Weights of a small CTC audio transcriber.
Model: 2.85M parameters, waveform 16khz input, arch jasper, norm batchnorm, activation relu.
Training: soap at rate 0.002, 21700 steps, batches of 128.
Data: trained on short read English sentences (LibriTTS-R), 106.7 epochs.
Rows from block 4, named by matrix and row number. Rows with one number belong to one channel. Each number is 200 + 30 x the weight over its row's rms, rounded and kept within 0 to 999. All counts start at 0. After the name is the row's rms in percent of the matrix's.
# convs0: first width-5 conv, stride 2 (model.blocks.4.convs.0.weight, 128x128x5), inputs 76-94, a 5 kernel for each
# convs1: second width-5 conv (model.blocks.4.convs.1.weight, 128x128x5, transposed), outputs 76-94, a 5 kernel for each
convs0.29,090,195,228,238,180,213,211,240,200,205,169,173,196,153,186,223,207,254,210,191,192,240,206,191,187,219,218,183,157,203,179,186,209,165,168,262,157,220,209,172,208,263,239,180,149,144,252,235,200,152,233,239,233,244,259,228,203,170,236,197,169,220,166,183,228,199,207,215,187,211,200,249,222,181,154,197,237,152,199,192,159,169,182,144,110,229,187,176,207,224,106,221,188,166,190,160
convs1.29,103,184,211,179,163,232,149,213,145,184,165,226,232,154,174,235,216,191,197,227,158,220,158,229,207,189,155,199,195,180,201,178,143,185,235,151,139,183,220,182,210,242,183,225,257,221,169,190,214,167,118,150,180,213,209,206,196,219,218,218,196,189,208,214,175,155,212,186,167,186,215,216,176,210,189,161,201,181,161,250,213,186,211,262,233,190,198,211,209,213,234,202,247,222,192,201
convs0.30,097,183,157,169,202,186,168,215,169,190,223,204,194,196,183,205,153,193,214,167,196,183,239,177,255,204,214,194,175,175,183,189,203,211,204,176,247,195,212,193,205,176,207,250,259,179,176,194,177,192,222,166,188,242,240,279,187,186,224,134,159,250,236,170,212,198,217,206,231,175,173,201,176,217,155,213,231,187,181,168,231,171,184,200,156,207,214,154,184,178,216,244,193,214,212,236
convs1.30,103,184,167,191,214,235,201,189,158,149,279,247,193,218,173,210,175,181,182,258,207,172,212,187,281,261,201,189,224,212,134,162,188,209,202,195,154,191,217,209,204,203,217,210,207,184,246,158,228,196,230,169,173,211,170,194,180,221,216,212,241,174,212,204,173,221,154,207,204,206,161,182,179,258,219,173,202,204,216,258,236,251,201,160,187,249,215,165,198,184,271,234,235,275,171,182
convs0.31,097,189,244,177,181,273,222,227,217,193,196,173,218,206,231,206,171,166,192,179,203,201,163,251,188,208,261,198,134,197,183,221,219,198,188,174,203,216,233,166,145,262,174,178,185,181,202,225,166,218,217,200,206,228,223,227,209,170,212,151,185,226,164,196,199,203,223,267,167,222,188,221,196,201,194,200,206,215,211,188,207,189,119,161,188,250,180,241,175,166,247,194,198,145,155,204
convs1.31,090,180,251,219,193,171,200,168,238,211,203,171,205,214,167,172,200,178,212,216,191,175,209,168,182,277,195,228,236,234,159,280,213,229,211,219,206,188,205,216,202,240,196,205,266,193,210,244,217,227,244,218,203,230,150,237,202,204,133,193,121,193,198,217,195,176,237,154,206,213,215,219,200,154,251,164,165,183,225,167,255,182,179,205,206,143,254,208,170,192,249,233,240,218,266,217
convs0.32,095,206,246,209,173,193,159,207,218,185,190,141,219,240,244,206,197,177,192,153,205,181,260,183,174,203,152,225,207,200,189,227,139,229,197,214,226,177,222,196,205,192,233,204,185,178,198,195,230,171,164,208,201,208,202,187,192,197,215,215,227,156,230,180,193,177,149,184,237,227,191,187,217,222,248,192,152,205,180,227,207,237,176,147,231,184,230,212,199,193,234,208,214,230,238,202
convs1.32,106,205,175,195,200,189,143,145,197,246,183,228,168,214,236,176,198,213,183,177,189,202,189,139,186,231,212,222,181,148,230,225,222,205,201,234,190,236,185,190,157,248,165,189,143,215,186,212,180,221,170,257,184,185,145,230,222,220,204,209,173,178,188,211,198,198,182,191,151,182,184,236,219,261,165,161,177,187,195,242,220,185,199,185,206,180,157,199,240,188,231,204,198,216,189,180
convs0.33,107,150,175,189,246,198,194,230,222,207,160,186,217,167,210,203,231,238,196,158,186,215,233,172,167,235,179,220,197,181,187,188,169,228,222,224,138,244,208,217,119,179,140,221,153,181,153,206,177,262,234,153,174,220,245,207,216,205,195,189,138,237,236,202,177,200,260,153,213,184,182,161,219,186,186,195,179,198,201,196,252,206,237,134,216,203,186,174,173,204,195,251,230,179,238,171
convs1.33,100,169,251,114,191,189,222,199,215,237,278,218,226,217,180,178,210,160,239,181,188,186,190,161,196,181,225,197,217,129,229,140,171,179,205,171,229,201,244,199,212,224,175,235,167,245,222,203,228,196,121,245,210,232,219,198,224,216,164,196,154,258,183,201,201,220,228,160,176,141,180,243,185,173,203,223,234,182,182,206,215,124,258,145,185,276,225,190,187,179,212,139,209,174,213,162
convs0.34,100,197,214,194,203,232,217,168,226,208,189,192,184,200,230,228,191,253,220,210,183,191,142,186,170,212,157,222,170,176,217,241,180,215,274,212,213,168,208,164,217,213,159,248,180,187,163,228,194,251,180,152,230,209,218,211,232,174,223,166,169,195,168,161,208,227,170,153,231,213,202,203,233,209,222,188,201,228,177,177,131,172,251,220,229,185,200,171,193,199,162,249,193,230,247,186
convs1.34,101,201,138,210,173,170,200,245,198,191,212,244,184,196,199,203,217,225,188,274,218,222,202,188,219,170,192,261,116,191,280,188,242,215,169,144,193,267,209,222,208,187,192,205,186,153,182,177,151,217,189,169,243,201,224,225,189,163,228,223,223,183,225,222,175,182,217,197,253,185,198,228,235,205,208,207,141,209,226,217,246,263,220,180,197,183,180,158,175,191,214,168,161,209,203,223
convs0.35,092,222,191,153,180,195,179,240,237,288,224,184,158,208,227,193,191,195,194,228,208,157,218,208,214,215,217,178,240,232,244,223,217,159,173,185,190,191,197,154,172,212,144,183,156,203,182,269,205,205,208,216,226,177,241,185,227,163,259,223,212,170,140,253,164,180,195,216,216,179,212,207,137,179,166,195,224,224,186,188,234,185,174,208,179,167,222,216,172,238,182,148,162,154,228,160
convs1.35,100,220,188,207,252,225,193,225,221,175,198,239,162,226,256,223,230,166,181,197,233,182,229,191,196,177,135,185,194,175,194,178,208,181,162,218,219,203,190,197,171,219,117,163,120,167,189,229,178,164,243,201,149,207,175,200,212,214,215,189,175,171,155,171,232,211,163,202,172,215,224,204,169,128,239,195,215,226,199,138,181,205,211,277,205,156,185,206,202,230,206,152,152,153,176,227
convs0.36,100,196,212,199,197,217,186,182,196,143,207,233,178,200,142,249,205,158,202,166,236,219,177,215,193,186,160,178,164,182,212,252,191,221,199,176,227,159,196,209,188,211,197,153,210,217,143,199,208,223,188,222,216,160,208,187,162,203,150,183,218,217,271,173,243,187,164,201,172,221,193,203,219,189,183,154,191,237,207,200,211,261,152,214,132,188,194,182,240,216,257,163,165,209,183,207
convs1.36,108,212,189,183,241,255,220,192,216,224,150,235,206,162,198,157,208,213,179,214,187,230,228,161,201,138,167,210,196,182,156,191,125,139,180,222,189,188,228,146,188,223,217,253,175,195,173,189,189,176,233,148,187,214,193,133,236,215,208,208,221,214,220,213,166,156,194,234,187,234,141,242,214,196,219,193,183,238,218,242,185,225,180,192,226,196,151,170,188,199,167,172,204,154,182,204
convs0.37,097,219,184,209,162,190,177,227,219,149,170,207,224,232,202,189,205,198,188,167,248,195,232,183,168,213,228,207,161,234,229,229,226,222,233,192,178,207,180,184,205,146,221,206,180,199,185,219,207,249,148,227,230,163,208,219,217,156,216,160,181,196,245,186,250,203,173,209,213,184,232,166,211,205,179,217,205,232,139,218,182,174,205,218,177,178,203,199,196,159,171,230,200,277,154,159
convs1.37,099,133,162,179,243,192,241,203,163,219,217,176,207,194,191,224,232,161,160,234,220,200,192,202,183,196,214,144,192,210,191,231,184,177,209,253,214,214,198,211,173,211,233,179,214,131,235,224,237,194,151,153,143,189,169,156,181,194,200,163,189,141,144,217,204,215,205,195,212,214,219,217,213,194,201,158,161,209,273,206,164,233,174,181,159,197,140,230,146,233,240,229,191,213,221,212
convs0.38,102,209,183,164,207,178,163,219,180,211,207,216,206,177,197,236,191,218,187,227,232,172,149,208,117,223,168,220,237,263,143,176,252,205,198,231,151,192,189,146,259,242,206,231,122,168,198,171,173,238,248,240,198,221,174,203,172,215,175,156,152,152,193,210,213,186,178,189,208,257,216,213,243,217,199,198,203,214,204,232,243,213,204,202,196,175,213,213,245,155,198,207,178,173,196,248
convs1.38,102,189,167,197,225,194,191,193,238,196,202,257,175,208,217,203,177,198,160,191,193,156,226,200,242,175,185,125,149,202,202,193,203,189,231,234,211,185,130,224,256,212,193,218,183,174,181,190,151,233,221,204,210,228,163,165,205,225,196,225,267,184,189,192,167,205,152,199,212,221,153,190,208,180,157,213,224,189,180,184,177,222,177,182,194,191,183,186,190,188,236,184,206,231,159,170
convs0.39,098,214,239,159,203,174,235,187,187,216,181,209,188,263,233,140,184,223,163,201,201,207,190,206,247,184,193,223,174,199,224,152,213,196,216,222,152,216,194,184,223,213,198,192,181,182,214,223,209,193,149,145,181,193,138,205,242,190,184,225,158,198,175,166,205,166,189,224,217,200,162,203,186,180,155,194,222,173,211,229,171,202,175,161,138,169,201,188,174,164,184,238,186,148,176,185
convs1.39,097,202,195,223,248,209,203,206,206,208,142,192,197,213,192,221,204,209,228,184,238,227,194,156,233,227,155,208,211,220,107,237,236,156,177,207,270,209,183,177,220,206,142,180,225,216,241,186,192,175,222,204,199,209,228,171,213,224,209,118,181,241,184,175,199,212,135,183,169,182,208,191,186,174,127,200,255,224,220,210,227,201,158,194,268,212,217,218,194,197,205,169,200,200,169,133
convs0.40,112,213,234,196,167,230,171,233,203,198,229,208,170,209,152,154,155,260,199,176,231,186,280,235,198,197,180,218,203,211,164,166,183,175,194,225,198,199,222,225,213,127,225,164,153,216,233,200,224,187,183,203,194,221,276,185,180,245,168,197,230,198,212,194,228,235,159,250,234,194,192,232,176,165,169,199,182,218,202,237,156,217,191,177,253,203,205,176,183,252,195,132,166,213,263,187
convs1.40,110,201,99,146,209,198,257,222,169,126,207,252,219,195,195,207,159,236,228,158,241,222,232,189,182,200,211,171,191,229,166,192,202,239,246,176,128,180,206,275,242,189,93,195,218,176,164,175,172,174,225,200,162,197,230,242,204,217,175,189,150,212,182,229,206,229,186,244,132,176,175,228,184,232,254,263,171,164,197,254,225,229,164,163,162,204,180,169,208,164,161,219,184,197,256,227
convs0.41,108,250,198,206,218,179,139,137,168,162,225,229,264,209,201,153,204,176,154,191,239,168,223,201,221,169,186,166,222,230,145,190,177,186,188,264,182,173,210,182,205,184,150,200,156,183,199,232,173,211,205,218,202,177,174,194,175,181,230,171,229,184,207,188,192,230,215,170,202,189,258,170,196,170,243,157,172,202,159,157,178,210,199,207,201,192,230,215,260,225,151,208,162,216,171,245
convs1.41,112,179,142,203,219,182,223,186,214,203,185,236,218,181,152,187,196,166,187,230,205,261,211,248,222,227,144,224,150,203,209,216,199,199,185,127,231,208,278,216,206,199,222,177,196,192,169,204,132,184,211,182,237,178,215,191,168,240,179,219,201,268,221,204,201,133,240,231,201,197,198,193,220,216,189,152,176,214,171,174,196,210,193,266,146,247,165,230,116,222,203,225,182,169,203,223
convs0.42,102,179,145,225,214,241,238,211,221,200,204,197,192,190,263,200,178,232,173,205,220,257,180,195,199,194,181,250,179,215,184,192,185,213,173,181,218,231,198,244,192,185,168,212,218,178,169,273,245,267,164,164,206,212,214,203,185,205,203,226,226,202,205,148,203,186,219,230,239,171,154,257,180,187,188,226,155,217,168,212,240,234,187,128,257,143,176,135,209,149,179,143,209,188,193,211
convs1.42,104,179,224,133,158,221,180,220,202,226,197,215,217,154,160,189,262,223,219,201,155,179,212,228,193,242,189,211,247,227,234,169,148,182,167,186,201,232,199,154,160,294,168,234,156,220,204,188,173,172,200,166,153,183,242,257,233,185,193,158,184,235,241,222,193,203,188,221,196,241,207,176,188,246,235,178,268,231,209,191,148,222,222,196,223,185,173,196,226,171,213,210,184,159,218,202
convs0.43,098,188,201,269,210,198,155,114,211,161,198,188,223,138,237,171,197,250,150,196,197,240,128,278,202,164,256,233,191,173,222,248,192,218,219,149,195,240,252,193,196,154,209,183,232,195,232,201,185,214,202,216,206,256,175,222,193,196,226,185,198,230,209,175,212,151,242,233,207,216,227,223,218,217,180,165,184,153,212,198,229,270,182,245,235,163,198,203,191,208,160,162,206,159,177,128
convs1.43,094,153,188,183,169,186,219,232,172,200,291,189,163,204,217,219,187,210,184,192,206,136,222,163,170,159,165,218,202,217,255,194,242,195,269,218,210,177,174,199,187,184,148,238,202,159,209,204,201,172,158,197,176,201,181,217,213,212,173,217,193,239,193,226,177,230,226,220,195,127,198,231,175,236,155,199,181,211,211,158,235,194,246,191,253,205,222,212,191,204,207,222,199,217,199,207
convs0.44,102,221,217,212,222,191,241,152,197,275,190,195,170,221,178,271,189,206,193,259,226,151,182,196,188,213,238,218,195,146,195,235,180,215,253,185,211,212,204,224,151,223,182,238,179,173,214,204,173,259,150,214,243,259,193,173,205,197,225,174,239,251,187,216,120,168,197,193,179,195,170,154,232,191,192,231,182,223,233,184,270,185,215,225,206,162,213,199,168,177,174,125,216,164,216,183
convs1.44,104,186,189,235,229,238,186,200,152,179,254,200,151,208,230,238,190,219,157,224,309,248,234,196,180,232,231,240,204,174,268,203,258,201,238,230,169,220,209,179,213,190,224,179,173,196,212,212,195,161,228,204,188,222,228,192,239,210,177,126,231,173,155,180,251,208,144,168,254,154,257,207,177,215,231,199,173,208,224,191,215,148,199,269,227,212,211,204,209,189,211,238,264,177,199,196
convs0.45,098,173,225,190,245,151,172,171,177,182,194,197,193,191,182,211,205,229,193,192,175,221,190,208,186,223,119,187,187,149,174,160,181,220,156,209,249,184,186,174,210,168,188,207,223,212,215,164,180,186,226,202,209,253,228,175,200,179,200,146,178,199,264,215,228,136,224,175,158,253,236,172,181,203,217,171,193,181,226,217,199,184,205,184,192,204,194,175,223,227,172,167,176,193,201,223
convs1.45,100,239,171,232,203,221,188,243,215,215,158,194,199,163,211,181,210,150,206,145,245,261,170,142,172,228,213,170,251,155,244,173,165,255,230,310,209,185,175,191,137,207,202,180,195,158,208,203,218,264,271,200,206,180,196,199,191,238,229,173,235,226,179,197,194,192,166,204,228,161,179,205,219,154,169,160,170,180,191,253,212,198,193,209,198,207,181,172,176,186,232,226,178,175,212,218
convs0.46,100,216,175,184,174,146,222,269,167,147,176,209,204,171,190,194,162,155,114,200,143,215,170,186,242,198,264,223,253,246,189,209,211,173,178,200,204,221,193,203,182,203,241,187,186,221,166,214,159,187,155,203,165,116,198,139,229,181,128,148,219,227,216,192,209,160,182,217,174,186,159,203,181,173,177,178,154,162,214,217,214,227,214,179,186,182,175,164,200,177,161,236,235,206,151,142
convs1.46,098,186,215,188,202,223,221,210,224,151,167,177,226,185,171,148,200,214,176,203,159,163,156,216,188,140,209,221,189,166,207,208,208,256,231,176,178,194,158,165,186,200,218,184,177,202,185,224,201,233,224,206,176,169,190,237,155,193,175,187,231,229,186,180,232,185,192,214,234,194,252,193,254,214,168,290,181,187,225,199,199,169,213,272,203,208,225,210,237,216,201,178,200,194,186,237
convs0.47,095,144,167,179,148,166,270,175,198,219,232,233,153,225,229,218,224,203,221,199,156,213,203,200,231,158,161,194,208,150,210,177,205,130,220,200,185,190,187,239,186,191,166,208,186,186,184,203,195,228,205,212,113,217,186,205,279,230,170,184,150,247,197,209,201,215,204,231,259,190,205,174,163,178,208,241,178,206,195,102,215,191,163,206,227,232,187,244,205,192,244,168,215,206,235,219
convs1.47,099,235,230,150,204,169,195,195,175,202,198,215,197,199,173,175,201,187,171,174,189,212,193,140,174,134,246,206,172,250,272,244,225,204,141,214,241,221,171,204,190,228,149,207,194,197,239,221,224,199,213,207,157,173,187,203,276,213,235,202,187,226,202,155,214,168,186,279,226,160,177,129,173,232,251,217,206,147,170,174,205,160,227,218,204,230,233,185,229,213,250,189,234,225,194,184
convs0.48,097,201,142,178,179,242,144,156,218,228,227,201,237,171,219,149,197,188,205,223,178,245,211,190,220,181,230,204,196,234,188,157,196,212,228,179,161,225,201,208,255,243,223,180,118,141,207,196,174,191,173,228,179,232,183,181,213,207,238,235,190,211,152,176,169,221,177,153,194,201,206,160,188,191,217,197,204,202,179,196,179,170,241,168,267,197,195,189,232,267,161,182,203,222,183,189
convs1.48,100,205,222,199,217,169,176,182,201,216,234,224,161,209,158,216,177,207,196,217,204,194,174,155,181,122,155,228,205,194,204,200,225,152,201,235,199,196,209,198,224,229,192,221,173,230,213,240,207,201,230,235,174,191,134,199,195,177,185,186,182,197,267,187,196,217,218,226,165,257,193,230,216,143,168,157,278,237,200,180,140,214,196,212,201,226,201,194,178,174,163,209,200,238,193,192
convs0.49,096,165,205,135,220,174,225,173,209,165,223,258,211,165,252,152,251,250,163,185,241,207,224,180,206,190,213,223,212,203,240,186,225,192,222,240,196,210,197,162,197,199,222,179,230,234,193,184,190,210,243,215,135,242,205,159,176,190,234,179,171,245,214,142,126,199,184,218,185,222,222,209,241,241,175,238,230,264,166,223,190,179,182,193,186,214,210,169,242,253,165,211,216,170,230,187
convs1.49,092,231,213,204,237,145,232,251,170,240,238,221,193,173,190,175,191,185,156,187,206,203,259,207,174,193,233,211,207,206,230,168,225,159,208,241,176,213,207,210,225,267,210,202,184,143,193,182,173,199,206,198,197,175,165,172,244,218,177,217,206,180,150,188,266,163,199,151,182,214,189,224,251,157,193,245,229,193,230,164,178,203,261,205,222,214,232,196,205,213,202,218,157,209,152,193
convs0.50,097,178,159,224,174,263,153,210,204,184,180,256,265,218,204,204,198,271,233,159,139,195,179,184,198,197,172,238,178,277,201,175,257,186,134,196,243,264,199,178,203,221,173,214,180,196,134,176,224,214,187,184,224,278,277,220,209,257,196,201,193,194,177,171,231,182,217,183,162,170,202,197,211,192,217,179,203,206,186,255,196,238,167,204,232,240,264,173,199,167,212,212,183,201,199,226
convs1.50,105,219,230,168,245,224,197,222,164,199,214,214,213,237,220,217,187,190,214,236,156,222,169,178,169,196,218,177,192,244,190,167,193,216,197,196,199,178,207,199,180,143,202,174,190,181,195,235,241,227,212,187,204,199,168,157,235,253,187,251,212,174,128,174,168,159,197,198,241,173,280,245,219,221,205,200,175,243,191,167,171,256,200,217,207,189,216,192,214,227,181,212,174,184,151,223
convs0.51,097,196,213,156,198,198,207,215,205,199,209,237,247,191,125,197,197,187,221,174,193,221,248,173,184,171,211,188,215,198,154,188,188,255,196,200,224,170,190,230,138,170,207,151,213,174,189,279,220,208,155,117,203,240,224,190,159,189,173,189,177,156,176,199,172,190,249,163,212,203,180,196,190,176,211,155,198,197,174,242,244,189,235,191,219,192,216,229,234,230,157,212,181,160,243,203
convs1.51,101,219,119,184,205,220,222,176,291,221,207,250,173,176,203,243,234,183,152,181,243,227,230,219,214,178,197,159,216,155,182,254,213,268,243,219,188,205,200,200,195,114,229,224,185,167,191,207,218,246,188,211,208,161,223,218,142,183,186,214,183,212,254,178,227,158,197,175,276,247,224,212,226,212,196,185,175,178,240,182,167,189,198,180,186,150,230,199,172,148,201,202,172,185,170,214
convs0.52,092,169,248,178,167,267,185,247,166,188,184,232,201,210,208,191,209,197,190,239,189,201,259,150,239,227,155,213,214,202,196,182,148,216,224,187,192,190,214,167,198,201,171,188,207,204,146,213,173,190,152,120,134,193,209,200,203,179,201,168,181,191,173,235,221,207,190,233,181,218,130,187,128,198,199,209,174,235,258,175,163,202,204,220,195,196,207,203,157,189,233,203,219,195,214,198
convs1.52,104,201,174,217,183,235,184,134,182,199,219,272,234,190,131,188,200,247,234,217,198,189,155,189,189,194,188,172,141,190,206,216,119,142,201,216,212,179,263,193,197,229,170,158,148,194,189,209,178,241,195,190,158,222,239,275,197,196,218,156,129,188,182,230,171,211,182,220,249,238,202,212,192,165,191,174,203,196,194,175,180,187,212,223,159,226,218,291,248,187,183,198,200,185,223,179
convs0.53,104,191,158,193,256,146,174,209,229,228,177,163,263,168,230,212,185,195,192,158,232,241,230,183,185,185,212,206,177,214,231,203,192,243,207,192,188,215,204,143,221,249,225,175,217,188,206,158,209,242,201,195,233,246,194,206,189,218,279,166,215,239,181,203,217,196,210,174,169,236,198,204,163,164,232,238,183,216,219,189,204,190,167,196,258,227,166,228,188,183,236,166,200,256,156,212
convs1.53,107,205,165,150,141,250,213,223,230,153,234,226,183,183,244,180,222,228,202,240,185,169,214,198,198,222,197,188,239,193,205,221,188,224,205,158,213,220,217,195,180,179,158,161,127,173,170,154,224,148,192,197,226,219,193,188,219,143,194,238,207,256,190,202,175,212,230,237,190,240,248,228,215,226,235,220,170,165,218,205,248,227,158,191,186,230,213,216,218,194,172,230,162,198,210,224
convs0.54,099,212,206,223,167,178,187,211,203,202,199,162,208,177,201,224,217,225,236,228,177,204,177,202,230,162,227,216,201,199,188,185,200,203,198,216,195,192,203,175,231,221,181,193,190,149,187,221,204,218,248,219,215,145,148,182,226,220,186,207,224,230,190,236,155,215,186,247,203,196,205,170,184,144,147,170,196,199,237,199,229,188,247,147,259,201,222,159,201,185,199,228,227,160,239,167
convs1.54,101,242,195,236,177,238,179,221,205,205,202,187,201,132,199,189,175,139,220,231,177,206,148,159,148,176,164,228,195,186,163,211,187,200,201,109,193,225,242,243,255,129,216,180,223,198,157,160,163,180,264,219,192,203,235,206,176,221,236,221,249,199,147,184,160,187,157,213,200,210,212,233,232,191,177,184,219,290,222,238,179,188,130,197,209,218,236,210,96,141,200,202,236,224,225,219
convs0.55,098,166,168,199,201,230,159,211,193,223,212,183,222,207,158,171,199,145,216,168,242,149,138,205,218,213,224,201,206,210,192,159,146,169,195,220,162,241,240,204,210,166,191,226,140,172,157,210,239,154,236,187,214,162,203,170,156,218,198,198,168,161,220,208,253,181,183,195,206,219,148,209,271,197,172,228,144,192,206,194,227,163,265,142,260,198,167,205,199,183,159,221,242,163,163,209
convs1.55,091,168,214,251,193,194,183,187,231,243,235,203,195,170,203,168,221,217,191,218,188,187,195,255,172,176,267,165,183,205,201,168,276,204,165,214,236,212,184,166,184,172,151,145,204,154,167,246,228,156,226,215,197,204,196,227,203,176,188,225,205,171,174,203,170,190,200,208,225,139,203,209,136,179,192,224,254,173,187,208,215,205,191,229,172,226,206,206,263,195,241,205,215,135,177,169
convs0.56,088,135,206,208,218,195,157,228,159,176,211,147,223,227,217,180,252,234,183,173,198,148,287,184,208,187,156,199,192,251,191,237,169,170,168,202,218,208,210,249,177,128,211,175,184,208,269,226,197,157,181,157,189,214,164,179,213,204,158,145,158,208,212,112,181,246,220,242,265,204,194,251,233,218,160,214,197,158,198,216,206,174,204,206,253,194,172,190,161,193,231,227,217,188,176,208
convs1.56,096,173,240,221,205,244,251,234,246,240,206,206,189,228,213,200,228,199,152,200,238,206,172,121,191,184,212,135,163,191,224,180,138,197,233,205,165,207,189,191,201,183,231,237,159,179,172,180,159,189,171,229,211,242,231,196,207,198,197,201,226,186,186,165,182,180,259,226,177,204,127,214,189,197,159,171,234,185,142,195,197,146,190,167,168,190,223,232,213,221,185,227,210,226,195,244
convs0.57,097,214,257,246,191,168,248,236,201,199,210,226,245,186,216,188,228,227,261,228,185,175,158,232,185,236,179,192,202,159,171,222,246,193,170,190,232,180,210,225,177,246,253,164,187,200,192,224,190,276,182,167,177,209,133,183,150,153,154,160,249,202,150,163,203,233,196,230,188,170,193,140,164,187,215,185,127,221,210,179,201,196,149,216,204,172,229,263,211,198,191,163,213,201,243,242
convs1.57,098,206,179,193,185,166,206,241,234,258,268,213,214,193,211,251,201,176,168,155,256,207,242,234,189,191,198,151,174,204,218,187,234,181,200,249,199,195,194,216,227,189,230,190,210,189,116,222,193,205,152,199,166,190,168,178,197,223,221,228,204,199,203,181,188,203,272,231,192,167,228,223,201,200,191,225,213,166,174,162,200,209,195,196,198,197,204,234,233,227,212,251,199,208,187,124
convs0.58,112,186,204,207,179,184,224,182,186,196,177,196,203,185,189,194,180,196,212,225,146,209,240,232,165,190,208,194,155,196,196,233,219,238,191,171,223,243,201,232,234,164,245,235,219,261,169,219,230,173,151,184,156,149,219,162,183,243,169,226,215,185,207,143,174,179,240,173,200,156,161,186,225,209,203,187,188,137,182,215,221,230,204,163,229,191,147,183,235,226,220,253,205,143,202,186
convs1.58,101,277,214,198,189,103,192,215,175,192,188,218,216,142,186,246,188,206,199,237,194,185,170,157,189,247,197,195,206,169,206,191,220,221,191,231,183,196,238,261,162,160,188,182,250,152,166,199,226,221,209,202,158,164,212,207,194,216,197,202,152,218,244,223,253,250,214,194,210,241,214,243,157,236,177,176,247,220,198,177,130,227,127,238,163,197,175,154,199,193,211,169,206,209,223,244
convs0.59,094,189,213,244,172,224,161,241,210,236,199,187,214,207,153,181,202,163,212,186,119,214,216,204,218,182,188,187,218,258,226,172,216,197,214,188,183,148,207,197,180,241,192,186,200,153,152,216,164,229,204,202,225,190,184,190,178,225,222,155,166,185,208,192,204,173,191,210,201,229,145,206,163,168,228,226,221,208,223,242,180,232,207,195,202,148,211,195,184,197,196,231,213,199,159,178
convs1.59,100,172,232,201,208,206,249,202,200,195,166,145,128,168,248,142,165,200,213,226,181,226,185,194,189,155,141,166,178,144,268,208,214,217,219,180,223,204,180,221,185,231,166,197,225,176,221,206,233,209,152,207,187,218,225,272,119,187,198,194,197,240,192,136,223,212,212,190,218,216,184,190,110,159,180,204,186,171,166,173,224,188,153,212,239,254,180,206,214,206,162,211,234,181,207,129
convs0.60,093,279,173,223,211,230,239,195,156,206,191,236,219,216,202,206,225,153,194,253,216,224,203,256,195,199,219,237,193,206,200,203,140,195,129,203,188,205,156,212,178,168,157,191,157,222,218,193,179,182,190,148,209,238,246,234,195,193,195,233,220,166,189,204,155,197,148,182,179,217,208,183,187,184,242,209,226,234,189,205,220,190,191,157,224,158,164,202,189,222,211,259,210,169,164,223
convs1.60,101,192,159,183,184,177,185,201,186,223,261,139,166,186,174,190,225,212,222,210,207,244,248,227,110,204,179,168,213,195,148,237,177,217,218,167,212,189,152,194,171,201,208,136,136,182,211,173,217,143,197,239,243,181,205,230,185,187,194,222,123,198,171,180,208,239,188,239,154,206,186,190,197,177,168,204,227,228,209,224,246,189,208,226,207,176,223,188,193,175,197,214,196,239,235,224
convs0.61,110,211,145,160,195,264,163,258,231,150,133,187,184,162,202,156,236,220,228,210,218,241,232,188,151,217,186,212,176,168,189,126,172,166,200,169,194,202,163,190,172,188,230,206,144,234,187,243,258,195,129,176,199,216,240,197,137,203,209,200,206,147,189,168,236,196,180,169,194,229,217,223,207,187,169,186,147,223,172,139,223,129,186,262,216,227,204,263,242,165,205,234,225,164,188,237
convs1.61,108,218,172,211,236,188,170,205,206,224,201,195,176,169,214,201,158,205,238,166,179,195,258,177,242,212,206,231,162,231,206,217,231,252,234,165,210,259,202,203,174,210,159,233,174,198,163,148,185,102,184,156,184,203,241,231,236,184,180,180,188,193,233,218,190,199,223,205,152,230,206,239,223,210,168,220,231,239,198,189,207,214,220,254,154,217,164,173,175,196,197,209,169,219,183,195
convs0.62,099,162,198,188,217,164,152,218,190,193,211,174,206,195,155,179,187,190,180,210,199,172,201,200,177,200,170,201,218,226,172,144,188,231,181,169,190,195,230,199,186,230,225,198,212,204,204,184,186,187,260,203,161,207,183,182,212,214,206,214,219,186,137,147,131,193,192,186,203,185,187,201,228,162,191,181,197,221,261,189,212,151,224,166,222,226,167,210,206,206,152,198,224,213,194,170
convs1.62,101,200,204,225,208,271,216,183,236,183,215,221,219,290,154,182,218,170,178,226,202,171,199,179,179,213,215,190,209,161,159,227,226,206,158,216,219,200,193,206,294,214,218,171,223,222,223,197,190,178,208,205,181,214,187,185,164,211,184,224,194,243,183,244,188,204,213,221,190,166,221,215,182,196,212,189,202,130,209,224,204,197,163,221,198,216,192,221,161,129,200,191,204,181,153,174
convs0.63,093,201,186,235,228,245,189,198,222,229,231,174,220,228,196,207,186,208,189,190,217,123,239,229,264,211,172,174,194,194,229,214,181,178,217,147,205,225,213,149,183,188,151,162,211,182,182,193,212,158,216,166,216,176,205,157,162,200,185,182,202,180,226,187,186,205,226,119,182,203,204,210,191,191,266,195,205,182,212,150,218,223,194,205,233,207,175,227,180,172,186,213,228,229,216,173
convs1.63,096,187,262,185,176,156,192,201,199,222,196,202,210,191,213,209,206,202,214,213,171,174,207,184,180,221,221,222,197,200,197,168,217,206,232,239,208,200,197,185,241,223,227,197,221,209,184,204,189,211,184,170,233,194,214,220,188,173,170,185,171,268,228,199,238,216,194,158,143,177,257,221,233,202,152,188,179,242,242,226,202,156,202,204,208,199,181,233,210,236,181,271,270,202,239,204
convs0.64,097,236,232,224,192,198,209,187,207,184,183,210,181,220,227,253,185,200,205,177,183,195,240,258,179,224,177,195,237,207,202,167,248,215,199,154,224,124,161,198,226,194,214,222,210,171,178,219,165,216,205,158,191,207,172,160,171,198,205,226,219,199,237,194,208,247,173,187,232,193,202,205,179,272,190,230,183,202,193,182,173,197,172,248,217,221,198,222,240,175,247,180,230,218,205,223
convs1.64,092,199,173,186,237,170,250,203,200,218,237,178,181,208,188,109,169,209,236,188,192,202,193,226,189,213,243,179,193,132,145,213,168,184,231,193,178,171,174,222,241,224,246,228,186,195,189,159,251,147,229,192,216,207,188,164,208,171,190,192,198,204,169,203,234,207,224,219,180,200,188,184,197,202,220,217,205,179,151,191,158,178,221,233,199,210,172,204,209,170,195,166,205,290,229,209